From a checkpoint of a small contrastive audio-text model: text encoder activation gelu.
Rows from block 3 of the audio encoder, named by matrix and row number. Rows with one number belong to one neuron. Each number is 500 + 25 x the weight over the matrix's rms, rounded and kept within 0 to 999. All counts start at 0. Numbers have three digits each.
# u: gMLP up (value half) (encoder.blocks.3.mixer.u.weight, 768x384), inputs 0-127
# v: gMLP up (gate half) (encoder.blocks.3.mixer.v.weight, 768x384), inputs 0-127
# out: gMLP down (encoder.blocks.3.mixer.out.weight, 384x768, transposed), outputs 0-127
u.498:482523509497488516515553492522544514506499499514479481483492496482505539480530510563508481492473510526532484492568505469506496493497481476460479479514472515513518506510479511495512511501479476525450490470517542513497535510511508528495500526498499530521501489464525528530499487504487453492499466505498502551501519505481478506468461525498492528504499504561457521519462530491528540501501
v.498:496496514501473524492506509516474519530504522523554507496509489498483507493537517501491464497491520505482451503452495492483482541475444529513505522479528512476495473539467498501467527479497522496527487486530479513507510482499524510482480528502496467479490514486511495508505501531470483441483520530548495494499521535513476516501484488489512508522520490514461486491461518438512520505502
out.498:516486527506506481517503488500483514517533531499498505511497507488509472517481553502512538497527531484482450531472488516501552480437470490519535532481565503483470471482527468534484520503509500489505495515513522471503452473503480474478518500514513504482487543502509487506495493520484531536489535493502544495520461492475487478541475479514498515475500471491522496494515493530449499515509
u.499:501492494486514505503504540498515519507474523467489470496526502531513479512496508500482494499540510502489505497518517464515496492496478514527462489496500473513478492483467517494496505504504522523522497504519482487496471514491501537537541491487514525495512494520506491508492530524506520498475488472513531499514513472513485522495524513509513498475500519489524516518469499491490476490516
v.499:495496501502516517505495493517475516482498504494511507481498523502503504515502491503507485508507502481492514502496513503516520504519486502470494494483496502517492484505483514510499489497499504507480503491509516504494504493531501500495512508505505481503498494463517498494507511511522487507522505482482502494510493513500489485499495492482480483505497499488523532510497503510514514502493
out.499:485491502522468504499520479485493519522486510494493497492479490503510501527485517512495497516500472476466495490507496499509487516501470523495521509477506479504514506519505519523483477521500505493480478506498490503513479496510492489484472519519490500496503500498486502488516512476506486463495500516497470500498491516487503487525508474479508482485487487489480499500512490519489513507492
u.500:493500496532499503490481512465549519506488507504505501504499493466541498488489493480467485505480498503499512521472527533460518525471520529492503517531501506498533520479531521505521522479513480496467499505530486520495509478476496475522501541479567532479486523506464517516483474493529473510479494503440464483511513518500532468518503478491535511475474517507514464524492507533500506491491
v.500:497492510486510480509495507502487520497498501498499492496509495485502501496487488492493494512496487488509487502489481499481499489513482486495506513477494495514498499500503526494507503485508502513507500495499510524498513502521504493503506485513511504500514495499502504481474501490504510525494515485490502490503483504499481508514497515497487492495504524517491485499497481497497495488486
out.500:496530490506472493477494518499475484466493465496485473473483490502490525508521495476541506489510500492509519475503497460556505515520495470460499500504500483547543496506501462521468497510501485507499479529480533510517484503527521515492482476556500460517509505462488478473502513503476507507503508524511491518503507480520500532484510514497470465528488495471502476469483480511517501514508
u.501:513509509497510478498523528507527477497468528505497495501527553520465500485502503531473506511504538533484472481470489499499497513480524487479465543524499466488495511504514487475531510508481463475478505493545473505477506484503483507525513473506518509500468485503473507508511508507473508526511505488506498506512494492501519548509476487508526482492504508507489507474478498527485529534516
v.501:496514479497494517508504527488505500492528491482507509503502501498500499511480504512477497494491509490508491498503494513511514505512494476508493492501499498509515506515513510500500524495509500503476510504494519478496491512499508498489490508501486503496502498492491493473489494496513527509478530510500486515488509496521499495505505488489509527490490494500505489489487492508485503493496
out.501:521520507502488518507485483503497477511507510514495489509481474496487493508519475468518493470524500506501499504518476522493525541512487511490509455494501510501484515486516508491496514490492508535514487494492497513503497488517488499485490478506508523501503522494494523487490484510515505493506502528510488498504489490499491474491511505478497506510462493490476482521510494514513507495485
u.502:533516507535530465502494569479505487463507484496552527460499489504550526465459439477432530543505563520508435519589487436559437449489477527514443522520497504484507500472498481493485534498465482444507522555467495540490523521522507484492492506468499475517520445503469478506494518472504516481474469493521492453421495501530494515456513430501535513531510536456523526542494505522539463533513
v.502:504478469500487562458534504502517508565492511493548524494470463555494497464511501507434448479469578493488510454542521525468523434469521525555510539447484464509505516476573450484483556497505528550549492496538491499504454480521509529561528483534490523490507497530488511484466539564466543481410476555477526472510534458570542464529534392552480452513499473555553481508554514495520470539478
out.502:518512515481497508516496548543515492486544491523486516534499489439503478476497457544439467520519465463500511432452535573570503524514541551485454509499485492473546510495492540502539525510517461486552502547538501490483502503477495415501494532562525540484452512535479499474532479503525509490519514497526514466538471507479463534446455540526446473495463535500541482490501468511500439513543
u.503:489474496474530499473540477458481515542472530477508488482511500500500493520510498441494510491517507528532518483533514510462537489457544489516431526493527503507541473530518439510525464507452464500520530511485490477497508533484493479491563457476481478516499501477517486435482484464502493486516482509437482507522519513494522532499476523505526482509487530559479504459516538485472497477496
v.503:520510520494451502519540507528486518471474482477477541509567453504495493499514522522541513522473521505463507484490431460463516473505498491507520464547525504534507529504512462508470539498439485491529506455492518529445477528528511539509547475518457507473463518463469488545541524460523461534440507495487533486543519510543448476426473492465488487523511570490532517481548500542487476465522
out.503:509520539515513545513507475432488479493495521531466478546527471522512490511458479478513559479513514480520497489515485466519499499486475543482437519504485513524518520485547490496527503456494489479491494519523495475470486477470494514490522510516514502475526520521442502531518500487503491516477465465488471519499503554517501536506496538488528473461539499510487500499519517481501475475471
u.504:566501527551489444488435461478498555446464507499490486482499520512486490477538510450553540503522509553487479476486461492539463476562497503471467466519499462495512468552433452532535524510498468474461493536462507573466481510526551531486538493481543516535543488503491475513521473448509503504490480528486493444443544454505508575435526537525495458533504460487517573543497469493477500436511
v.504:562461519483509509567497491481502499491477457459492519456451509513573526494501462471451512540529477500483457467469528522471518556480553522557485518502520523531557499536559506454440461491495512528556528506507508467493477537508512519462496530499496491473491551478488472566498507555524490531455483512534523561481528507474476455520489501455509498481442497543494455461497514531540462508508
out.504:496466483513510500514452442429521514485458511590493506552501543471464498433496564531548497427487558494534538484541511523520493502487469516540462464442516479503446481429541538546512499489534459466560536548518468507489486487441436456517484489521431498429460544546511469528520477506483483521494523512490523470441508555562536497436511488480483494504440497447523506490547467512527480555464
u.505:485523507476493490530492493520482498568478498463481470513493459459489570459501502486477496521459485502537490532507504487514526467537486468514513488515520518452505473489484465507493466465555475483533522484470536527534496471534507514481482472495483496457518560515478493482483530478534485429496528515517508503495501471477502568512523494516498530497490490554545504488511522505454442461554
v.505:471466457474470498463507531492442494521549492500571492496494418495517438511507499483474480538467517485529498487492485474481512521522490546486474540527486441512506498558482445538561476524474511463469432501534464503522512514537499488503462529524543505501495516447490506498520546517513466468522487526545466543520511516511526500482546472534513494517449518490492544547487475466536514483575
out.505:499550540489500484491529543480486490516538490509542499521582538504497543513501500473494517474501542511465495491493502507506501495487520486526477460499507472454488443559528520525500566493502527500510487480529552520513477468471519520447495471547517504498495452483490488493467504470465487513475504486484536535459508526475481471474486478464500480468497509506455464469506544548473546516448
u.506:518489493451524499466472490501501550458486521538518545475462508479508487523508482523515508496500504486510504472547483505554470526479526508472492446470525539492504524525493512536490504535516478462520518507476505519485506485512516531530472507513479492466500483500513473478522488479519532503522491496526540490464482480513481521484510476435528517477488517466505481516518530472477518484501
v.506:523494473488533477497478473521515519517465494479488515511498501483515452514525532525494511466503469532499522544536513482488479512495513500506491482475520516500483474494514480498492466480470504491469506469512488531500474509539461540551469515471497492490465460481560491479484513489498475489532517523492518464479504476497519513503526524478503495474498531504472483546485503488492513481503
out.506:514507500493538487504515532482494498542515523532518477553506486496458525485522492499490520516502500519484482502534514469505548506509503503536533498496520511511512471512490521479535528497469547510485499518507503537490446511481518502495518547523482522519500546500449514511502512539505506487505467502493537517545514525476467479451475472518516492528486517488515536493497473522512513498527
u.507:487500493512506513507498513459502506487544483520492492511531500512500495467532507499508532503471531497499519484511506448468518495485508500530527490496518469481510517501498469509502483519497489481499500462528515491496494516486507488479503496477485486489483497515517489480479556502517538490502501507505519468514491466509501490529501513478509508485464497504465495462497463505477473497491
v.507:484504506498505515482486486519503489523479492511487495490486493493510518504495499509494488535494499493516489488493500503505494535507480520516517505495511493494503507489507493494482518523506517502514496515511493498496512466502514487496506497483544471499505504511493500485521524483509520496507498501508504493522467511501495487492494506492483497495513483499507501486484512494485508482515
out.507:482493525508483470507484461559465495530485530542494512503508481477513521499465479510498507533495496515514508502471519491494487528517494497488504551515506503482478481476508493518482505486497501481513506493489494492480488480498484495467470494497499506494506484503497475455497486472503520498509483476481503521488490493497482512491514474484491490513514491524498524482491525484491494506517
u.508:506524519515482501495517496522513486503543504502494478506525529511499448483483497481507511511488505518489481490509484501504504466470532503501498504502508467483518508501490511515529505508479501488483471530498505482490491461520490498494479507492494522518483494515504466507482534489458506497500513504522486508457473500515495496515482528498518478499525490506506490518500504491520487494523
v.508:516520491494498487504510478484492487504498522539516532510489478512497511487481497514494502522493513512518472495499502501514518478495487482506507488491478499510487495492498510522489496505483496476485495488500518486496511509516511501483492496494503509513515509500495473511471503525493484498500509494485501503477491487523493503479494498502511513482506496507497516504504495509485493515488
out.508:510498512492487516496483532491497499468471498489513495486509496500493500517505501512500495462524517496483513509503488517483492495506490522505490498495490524518483508501500496493517489488489499507488495492504491509494503508501476516498508513495526504498515524502505514476527501538498492495510503467493512506490508478482484484485472520489507503490486484505451503518487505509507517489484
u.509:487500488519475489514440526533464462521509597422460524482513523432514546460473513526500526521511495434467502533465528483487492545437502491502526499526479480518467526543542470499484466500470485454438525480526541525554519505448465446464472536486544526452483507391488429480520505485516516475482441417476503482505500501515511492532533500483509433539519507465507505523497486503488453509504
v.509:502417510535509493462500513504507489506493540488526535539544526378531516514413519463512474502545510443490493563500443464480490533463535485492512513562546473500473530491445518514515526444521520525532493477474505512491484505506486519520532517504504454480478530445469531497570445530472509538431422460509428560550519526494503490470489407470519429424472501548461558499509506501495531502451
out.509:446475511491466503462515515436495516504489487571532476497471490534448478478558528612435516478498534535471534524478487546581454497496514569485534408501495484505466498492427470492559454495517498509495513510459433494546468447462533517494476512493544507500519504503553500536474510499508507433498499509456525512515477462500517474447442478496458510477516524489530491520493514502474511508456
u.510:498494522481502499468511493468482495520509507484519495526481497481490467514516515508533498489522508500511523533482434488513499456495516492482464480503470526486531496582517476509491520510453511477507523507504533512555502490459535550482489492470477501450479507501519480488492527522488512490550536483491477502447481499550478523507508533508502506532492474518506494486500504500526535529512
v.510:521480502471482473459498502516503517538498512485497513476477504506505507494473507494503520487484479512508527497487513522503477474529489513483481516510476512485473500476489503540489506496465512510479493484491480535525509496513508496529458486472490525491500526509525500480502507477489498498500516491528481508460504506506485477496531461503459508476536507491528493465510490476516532481478
out.510:529478502523521520510510492514484494509496475498467482464502504494516520510495506508513516475509478504520515478505500535509479501515523497462487431508495475510539485483489475519488467513486496505473497531495497502547473454492487479540531511501533493471474501475474468484516516509510502477474504494497510442522503526520483513501505464491453509474501488516510502499478484482536483497498
u.511:518507460465502521526475519505492496526479489464481520458489491449507519550503474510478481556521499532507534514419526528558487465497466442490431531515491486475445499517526452564475476542504536459529478527437553516506531497506497572478469540478509501510554476512475485460521481555531522509459461554479511464449438512457435484483473499504492506477500503554486424534475526432504486488506
v.511:456541552477487479534495487553475531466514579551503495524452537519523466452508514556512512573500517535454530561556564524485487513497501513542503510574498480431509517464501513479523486513523529511438446524454461511495528476481493529454495466455486520504513413546502505523457498504540478479471506515531538555531492498490596510496419401489496541538516505501498504519545533493525526505525
out.511:547462464520506471500504519496512482491493491497520460495511534447530522542508497568516488489539527432489508519529509508513488461503470519564515569532576492477526512497531481451483534553424467503476475517475492473540521485502461497496515487470483492442543485471505474520436493518520485450484488492486427544502514484507612480453526489466493483451463526485496456548563476545498454476494
u.512:477493465466481490478520498506460495500499501485498534511468501455492484504487479461491512544527510459506469495527491539539516489502533532497500474492485442515487497446524457526468501554523509475517533554508446503472524458478509496494473490512505512465508482496491496484514499501511519486485512486505521454503501458500477511468536479519503518483496495524483494493506505514512526533484
v.512:466537519500524468492461519521469526517498514480472505501546480523502505496496488524530512502534501479524525494465483513507495493485523535516472492477483502502487498488479470507494485492564508517481471497519493521494524479457497499489523469531466521467503487510490511491500472496557511504491457492489531489519525482480478529502511507474499481501449473486461513539487508523510494505467
out.512:515459514482524479501466524495510508499464479504480491449500493529482498498500470543507517477493503507510479470576485491493487482516493530504482468514481583497543481515475530498494505481488534493496525467516498487500476502538476536485482500492476480519477512509495522483488476475517463528545535458492501524462503505526533476505523519521452486506508489514538461533517552489495525534533
u.513:495498515512494527498478494512477524512520513504490506496480512475529488511490487502493497493465509510518512497505518499509504475526520506492480506514505513502484477518484498517510495521532498507480515516500519527499479481528494496469524530508499501514528488474492503509484483507493490517506471464472515517488503485482509507513517489507495494506502504497500490517505498512496501496489
v.513:511494497490476480517506502495495501512483517530504517489515487482505497491501502500471496490495521497496496500497508482517509482495503513518494510515486516500479508507492502494505484494517489513488478502483502495497498501518495511496487490507509503484533494494490499519521490502479492496484495503495491476497507503533517496505488502510501503533496506491493513496483503485489515495511
out.513:484502482497480474492521521484510498526510496501465466490530481536499522486516524510503486498503509492480483502472482505478488487478468503512508506509498489497495499489507526503515503494507497482508490509501464487498527506484521502501493475486481483518537503521485507500518506475512508513464527521523507490504487499508485479535484511489494496520516500475493502477491498478495507506493
u.514:489505495507498502480513502503476526492498523503522492502496516493499509481504487510517504522518501497495496482502507498502507503506517486494498522515506504493499501489497511501511486482498491491493495487494502501503506480486522497485485519469486515508484498504495505484490481507502512517507484501491521498509497482485515481482501502499500499480507496516518493501498514495520511502497
v.514:511479510505504518506500507503492507499490496497509502497506504497491486500503506502494502498487499517495509498503503508509506504488507501496484500509502518497510503506505494501503501505506487491492494495496502507490498495512500517505503500502491489506504492484513491503497506513492503511496496495497490502510512497506509497507508483488489507494491480505503498502487513499487508511503
out.514:512485498494508504497493498501502479506501476500504516500506489509514494508501496508494475496511473495500512493513490500491487501500474521487491480495479503495501505489514484510502515501504484491507505501515492506476489493506494498503496487499525491495502516500503508488503518494514501489488510497493502510488487524508508499519501500501515501497498497495488494506505519506488492496502
u.515:463486458476536485546531479444480508495452458516532470498494492512496482505505527456535502485507521499505472471519436510530517527481455492503507496481467472464474507532440480515502496536506454548517465537477469496484483480527493483507494546430493535499475517499502505555550519452444471525506529481457523526482475448465507473485487520505479486474484492465564515465525485527533516499498
v.515:470483587476508538517496489523522447511469467539472516524500528440505431497539486485564479493512574550493562588504498456437508531521553528555475531531463457547533533543448501544523470525541560467503499509521423480475544539487501522488511533523522479490510431581517457522558514553533452530483461523575500563504545604513549475495384522489454552496470491543437523473451531465497465507519
out.515:474529488467454497511442436487430509491550502462502566505539533579492513486449524486542540498562551540487479515491558464520523489529531445487531555560476446529567485502519527490448542465490498507450551504448546508487453498520506484533541513523542449503441505530471505501458521488477496536472461483488442481464472526530477516485535580473470508445549504580482551546467504528533555433519
u.516:465498414440486479508488501490456495464491477459522503484568568514470471513520504520494498527489457521524477423542492547468466516444543438485525479510501521503542505466454518551488500553487438475516501487470490490464478476457507507479575453482528523470545573521502492512465475480497506471548495598514447487500512534485502492461462510489495495530542472557519545417508486530480532457471
v.516:527462525456463484526496516498506539526520424481475519523552501451553464519557565446447490565505461452454527545545456472554506485570531513530550540475534514512562511538505457494502547465444513453533527478513539482448545501516514507487475511486532543517472447512490433525468465472503484551443526529567464526607540465516422477504523517516491500551573530494497495473485471471513501521483
out.516:485475511479454504474515495478524530492515463493530493539506422552478486496493580453516454505514476499530455502497522504507546486550560464522566528494503518477540532479459484447452517563521492514471498554521471523497560462489563516505513469487480471512495550507461488458531584484445501485471469485450511526514493488492478500472467406534553476503526529484503509548529530513522463466483
u.517:492541540539523509497556554476514515535535498439524495498483521498542480508485553514493549546464561497516531481502465495526424472516510518452473505511515515472461551506528521552509478472510529485501490518525478518489493498474487522500518502502494493532479470491458516447506474464485530492514526469477536491529563562485543517529493495492494485530487529576508500490486485466503465534566
v.517:500550556476558486549523520492475524500542520509484533442516554550518470486496526566468568519484532507507516522469518502561497441572535458460546466502428439496449480555423557477491503466490505458477515531546513469585451489455455470450499521532505536489514461486504516488483475455553481531471477531532459534530494527507527547456478513473501496472493561542528447512475511474534509541496
out.517:519565554499535517514449532555543488420414554476496491521452410410499507481529504490561513481444432489485523507473512513522523506504518499491489540490474546507524473425502482475435474546510495522478551496459586472570502475522466496525480485451491523524521471527543459514422461546522512485484526510508536461427532542446464518463547512518548533553446502488510471481525511471498509506503
u.518:480503509490511473505502498537506538470514489493513461484515512534465509530542516511454472481485458508533502487505505449501478511495469539480469485515513495524519517484506493478469504548435527506504494502517513479524539491555515459517457505463465494514512492480472483514508497500503516542482546509510475525511489480503477486465493465452482510503512509489485469466509533509524466505496
v.518:491478488515479473536463501544500488501487429536525494480519499494523477515506545457484497565489499498470471509478517468492523448502484527500483493514502538509502479507488507492475551484492502517510431494502474497544524460524451467563533493485510528490559478530497483497520462505512470471447480476545548500491484468488498495500533505480501550447540511482484487521490496516483508487460
out.518:500530527465483514442524481447480529522496434495462567483492457503491486534521484533519526474513485493469493539489550495535461519501474532486515526519500484533519501493521509474517535485511502545507506511509501505542477533500504542518491525504495507475448455521511504524470503501456494477469513524503527488524511468456512436450483490487459493558543529511470536545457492492520489484512
u.519:510523524522505486482472516527495498465523474488511528489501516495501459481515513493514538485514517502499507489482516495490508497457503514465519501491511508504510509493506482479502526496522471518521490493524508508505505481511494500498514506493494508483514497469486510516486499495481483486493489455496472483503510490504494490514493469505486490502518480495525473507505490490525484488490
v.519:474512492496506503507491497508491492507491498513502504501513513488499501503508507503516510500483490492494517497488507494502492489492506503497501504510505494522498498495498506502496512481502510504498514511493510491503501496488520508505492495496498497495511496506490506502489504500488502496500521510478511489507511491499513491489491479513500514502497505485500483503507501494529504495506
out.519:490472504490509492505521484493504496508525510488516478503485488508466502488478491503490493488502501504485500509493505503516484502524482507509483487485499499496464533517505508502522467501486486501506502532484523502513504497500492498458474513501513503457471492498485490505506543486538518497512505538496504490485500519493505502504500486472506513480508487500490518504496500470489539506504
u.520:506495504515488506446480488491488474477504471501495490512493496486482484478490498511528504478493495487513504533501489465487492482504489533512494495523492492508514503528473520500516492497489499485510482524523476508504517509515485517503514518515475513491488487503498518485517503500498507528488487507494500500478490509496498502475495498507501506517496529520509534512499495523496494497519
v.520:504493501498506488486504486507501509509504511494501504492487512491499504505503502513486496496494501516495511502495494493502510493504502498496505510505507487504506493493497493494494504504500498500511502507492490504498485497498503507505502504495506509507503503503490502491500497489492510493502489485496493491495514514508495507505489507508508499506500508508507506518513504512505499509494
out.520:468490508454499504499514494499484516523498499514509504495509505517498509491504525507502480483492485508483488492510521503480515480497507471504501501510479534497476495502517482484470513522506500507496513492487500493501516499491507480498475513513497502485516511494504492520492486474487520498494488513503483487494505506503497505486484528484473509488495502497501492505473533487497502523486
u.521:485520468529460495463475502489528503533553525458535494447484479561494484513534505517481508519545526468535542453496525495518500512507514481491478486492440549527435496463549452504430491498502497492503555463525500497513567525507457503500508499506491534488484507512518477519488488487461548488537507499476528459488528509474499515496495479500461500482514534484506519506493476480509556498534
v.521:472491519512537518495487562524474492474524526500533537475518531525551511492481446499461516498473513498532489474554554507494527506451501488504443547539530509510571523462540524498507514490450503468543498535548499483496479488529504486515495525543523476504527565501543517498485495534512511467503487535503490461480493445482460488524533474531486500494488479524499492536476486467516524515528
out.521:480501507487539503509522499497471505481474494470504486509500527522487537497463514519496486529460474484482468479523482509496496478467487531505528528497485483494522489518517512546516502486498507510495488515500480524509494527506519495498517530490564492479544470538519528490482516479512492479507510509518478522506487451505488513475497489511504451506510521483544469462485534504510477477503
u.522:529535486501497490537499547480516520497487477523499471472519491523480496500475489534498494503509475510501500471517475496496532527466461500486555484495533489517514536462489493521470529528471519478503522471494492551521517527472532523452489509492501514521477524495486505483482539526487538520542523466500465496472458496510474540522475469493510520482455450477475487566522464493471552486497
v.522:498496505495584508524445525546499522494475507489509473481534520454491457503448487534522503557491504461503511492532550480506517486547477528501498536517553442518485525443466479469525467519493481522507549508508496487523531510530471523568487507477507506488515509504525481490474507500495516516539514533475516495541557510445489519547517436530511512507495531489541499540507455448460493497548
out.522:488508520496498489493566484477498491516525514512488503520480496480500479496458506530490482488462510493489548493459492508515527471495514521503528504447521466524466478497530481502521504484438528470539497519505497490519481471513468512529557498524494469495494511502534509502501550504504508477483491526490501460520455501484531445522519528504501461509518513478532483510494487483493536461451
u.523:502500516496490508486500508518488504519504495505532505518502515521505541503496504523512488519468503508503502486503511508517501482476457529496489497502494510487493500473488518508493483516494492489504534512507487486509504495487530490510492508484502522511511505513493500513493492506487491518481484506492517496478533500494506482508502511481495498504518504516489493467533496492486481507482
v.523:501506511495495509504494502513507485506510509506497496499512485487503503510511498495495497514509499500489510485518484502508496491501492495490511510503505511479493502485505494496506488489502503500499492498505496507500497492500502509497489504507491490497509489500510504502484503495502503504500484499504491488492500485499511497518505513512506499512508502503494496487501496504509513494489
out.523:488485515486505517513478488518512517489511510498496497517506510462487491508510500493483490503499507507531510508489508504479498525501522504514504502527521529493512510500519473490512523495487511497508485491514490493516496496481499511491495478505509496504506520514511469491502497519519508518511498490496504510501481503502507507498476473493512504498484499507491503520490496506515508507494
u.524:494570467430482517495547497514473456534462583508496487448513479513512509500471554528493531511566537537489523423498501465436508539481485502511486486483463503535498476478558462451476541488485495511520482507484496477502506544506519528483471557540506462566482531524446502457483517472474502515522467497564460510540464478532522473492496528513535447494513555505461455517489505485489530463497
v.524:564516555478527500544380551476492500492496498551560494512555562427510522416491567526535545493555454467459486530465457507540479552480460541482503474491515512453537518498459482465519506461484463490468474486538486505531498500446490441486539427490508442495531509494496546454469480538491549493468511522503467456491542493494530561503485534496438520461429489542450461489428479490461473512493
out.524:494526439430514545496544512499503495514509494513516538523569534501498535459475511533533540506497466540488402476522496443487592487375471484441502479445444493515533578536431523486448519514474548521559526460543438524467474522543522486485518504471449466448478546517449453497475516526476493494553441499516488474470495471464470516465483491415538490430507485505531454464527551499544532525533
u.525:535504491482526517522501491511508509519485500495506476518490555491497513532509478502461500524518481507510522500479522516478503512504506496496509453522496518500511478480484513518503531480482508513475518507497493494482495480497510518479491516497504521496484491487506482515492494498506500517523476492480498499485515508489502501511491495509498499510524500479514502493509498498520459502492
v.525:500500500491521507506510502519479506486504526493506505497502513479473496497508505481507511506509516507515507531495514515500496490500497519521494490489501504508518503504499489484503492497495513513479494506502494511507503494511488502498510501482505497493502491495498509515498498492521508529517500492486491502493489512509504497502483508511508505504509506521498483504503491512507498515508
out.525:488510510504479499484510509494492499518494497511509496493501496514507506485493507504492518468481514488476501509511494495526506501510491499504516527485527500478508506500483497506498480509508475499512501498519519500507489510509490485484502508523502485510487497506495485502497511529504502495501526515494500502501474503496507524511505480485487495508483493512495517484485502515509509484508
u.526:511503496512514482504511484487510503520501499500514500478492522472508511503510505523523499484504483531497506509493476487475503484511526512510513496519523522496492511483493508511495508495486492529505501493501511501498504505534500517510514508510528500468518486494523493509500505480493508489514498525518497512476512524474510501515507499508502506497521504511504511510500522504511489474488
v.526:516499492502512503504501497510494510507496498520503493476483502501505499520488489516492508482493494506496507492494499501498490514500506488492520502502529507492500510498477493484507490516501506490501499495501497503491503517496494507491506497517497518493511505510511492498490498516491498497486502502480517505503509511496491487498498491518501514488494494500511501500503498507494498483496
out.526:494522501518502499494490512503491501504500494497477501512522493510475499496490522482468519502511523514500501503499519496512495488482500484496502488490496489495487488504497525496491512483508490508498501505498521516507522487490517484512504470507502497507493501492489503483501485519495488487496507499502480495483491487495495492499502509491508505502507500498497519488500499501476514511503
u.527:500517489501496500514475517504472491513496488527516487481501507503482482488515506508472511527489491487506518506484486486494505489514476502499468490497485491508518522509506512498469522525481485513508511495490500493504501546509515507506485495505514514502522483495523479480504507518500494492504514480486520495505498506538492504503508489494504506509491491477513474469478483491504500521488
v.527:501505505501504499499493507506499506484503492510506493513515511514492502499494506498515502514498505491509500491494491490493511505497493511494484506492497495485496484511494496486502493491501502489508505506488502493506493491508499503506479507479496505495514496487508491491491505502500492501499496491494503504512512507498505486507506511504500505493503500502510509504510497497495499506500
out.527:518486495503499501497510492496487498488496498480485508499511503510514486510500518509499495496505496519489502500496491493498491497494496490492510476484489512502492497494495513512503490488480510512507502488499509504519529500492511510517494504512502477495491483502485505518505487506506499505500496519488517514485503506488495502505494497499492498489499508519494509485496502512495480502500
u.528:466495491481524473519472466455483509494467557513523507518501488477525526465470492480501462475496472499535529500512470492474552495486520520507528521538471445513473495521514486490480444523497524470544472461504528468514474502506496496461517533466494477476535489489506518485468512453483513489451507516530462461492505508466463534520488476514519468531457488460523538522487492499489519539513
v.528:477515522514526459473550519486434493541487487510448463526523481453466510492496484449495548519480481510454435456520501527508501454543508497546529497396538521491523478497511472506504497543539408520528453496516473456522493500515518487492510529604485547486477502476512467521502497490497438482504493533509520482521481457477426455446509488487499525534493504518533546511435554486497509496516
out.528:475456487504492528453529499468489511492472501513524467496514473493505487479477472522513507466527529473493521497484510507517452461468439511508456535497469490431449504479518511533526518522472471531473486507517460495466505471468508497535483453488453507494492491529533491505512490474491476466468515505527480515494469477499482469531471518474532502532456477491503534481482506465505488503533
u.529:512511505479504517543494508506495507482526506509501531509513470490484506489498511499481490482471479526475500489520511494520475530543521492515513497488493517481468521502488502491482511503493503477495510535482490522467479484496505525482467518499509501473501505503493512495515513493506508492497498500515511486517513474527493504524475465506515475514517498507547512545495481504502506491486
v.529:503494491497479516482481501508495513486494510508497500506489466483499534464475497495498511506492511521512519505506496517516492502500512497498489504493493484512494486502512485506492483496495477496502488509498508479519472505498498502509498502513499502498510492484478515495488502497526517517493493490496504489489496478490502484487500505491477466490491517487511520518497482483507503484499
out.529:490479468477482474465514504493493486508498487491523502522475469496496528530481455497480496494500482481498491481519469496523502520496508487496510510504449528488522516518492519500514501518494489492492485516519530494468509506484506499491484510524494496557510513521507470480487516512496529493520498492497499508515504506471501511491509480488509481507502494477513510496507488496538512504509
u.530:436548485532520493466476537528582482525457498559500593500559490452546488481527468472527527497458495539564551538524492546497515444511471507552555518502450470520477471515501463483514492477422479486471503518510492474466540462539463484513568466439521457498527542506543552495540503477585527547482522496531429489516493502548497491508541451489489566514468492532482534533462445483528511463451
v.530:431470503463521561519532524515473481527453566472495501469501495504492458484471493505513473532511498490512522530457501510587562453485540480476481488517478534526438541441518495538457504503528480506454461504448473536512564431498505527489457574523464513542567488506502500519444480492554530460511482542532535515531475486511546524544502535442547498463470485452476519478469585479522549564462
out.530:556521482477471512476468467459477469466536543546474450493447515524524491454539496547502541480548506545458523494528447409452548517506493472483529505464479494515480476467536502497528449475473515461489524527483530546483482556464517474520478473469576511561456472453548509565506464497516505476495476564482555538474459611543498497512480437504527501509541492473494505491442484560465516483525
u.531:504507460503496503497463545466474470546456467477474517457517469519494537494506517483542453521549531486499523563473491491472506542506534495450455464484515470492496488532505465469503567505508561507518436523479492493476489508508485488500497475471518515468474486545481507464486506488482553474483538462483487499505526445529450511477527444503491513496485529460550478484519501508510507487521
v.531:548519480493503498498507485463495498481453477488512462478506469483469431497540486474503506499530472528507493465514535462495497478499483468526489540581484534452492465537502449521517562484474472509514483544470514546478506490467445551487520497504484459462483534459497539520494473495490523471519481494501516492539494568572504488505515476477518533533462484522512537489454496496478481497526
out.531:456483545479490504499486496530495515500562510492505463500495464484524524496532556496519552459514495544514527439507531443538484471516544498544505518481535530497533484536497452495489495503519496477483517520433559459494503518471459528565501464530509455506501460485489502500524435443478473488469524494481487504460490514507518516567497469495468520527503558491509478475476485461468488528485
u.532:512509493448507553480458512468506547572442476480527541453510476496458488449544573519494511439548517497440510504505501473505541489531453500550496516520501474535508487473474457475521514502499477501520490506470474475446483478487525510507547507485516468578402521472514514513500480492514542477416475515526509478512502501474513444458498472522501515477490524492486533502490507495477448444504
v.532:534448530534505537493523535492541505538534561473524507455522478415485545491546501507485471508491504604508482460507511509510522478486518475502548534481535425459467485525578464492495548475503500428447511494570469477522540513515518470518491501574558489514470488463439528448514494561502533530482565466530487571481503530454428480555542545437496539492493489528503495496555450495553505459490
out.532:491615483459492511407570511483497520477523517499446532474489535483538561491505454472479430496495466434527562470487551527439453501439480492441469554503492546429519531537485443499443538491566501483451486536473448538508532514491476422484466549460528516564524506544519515525485456490537521493537522485491492601505516440460438502461523420532520500528496455535485467532523432519415530515446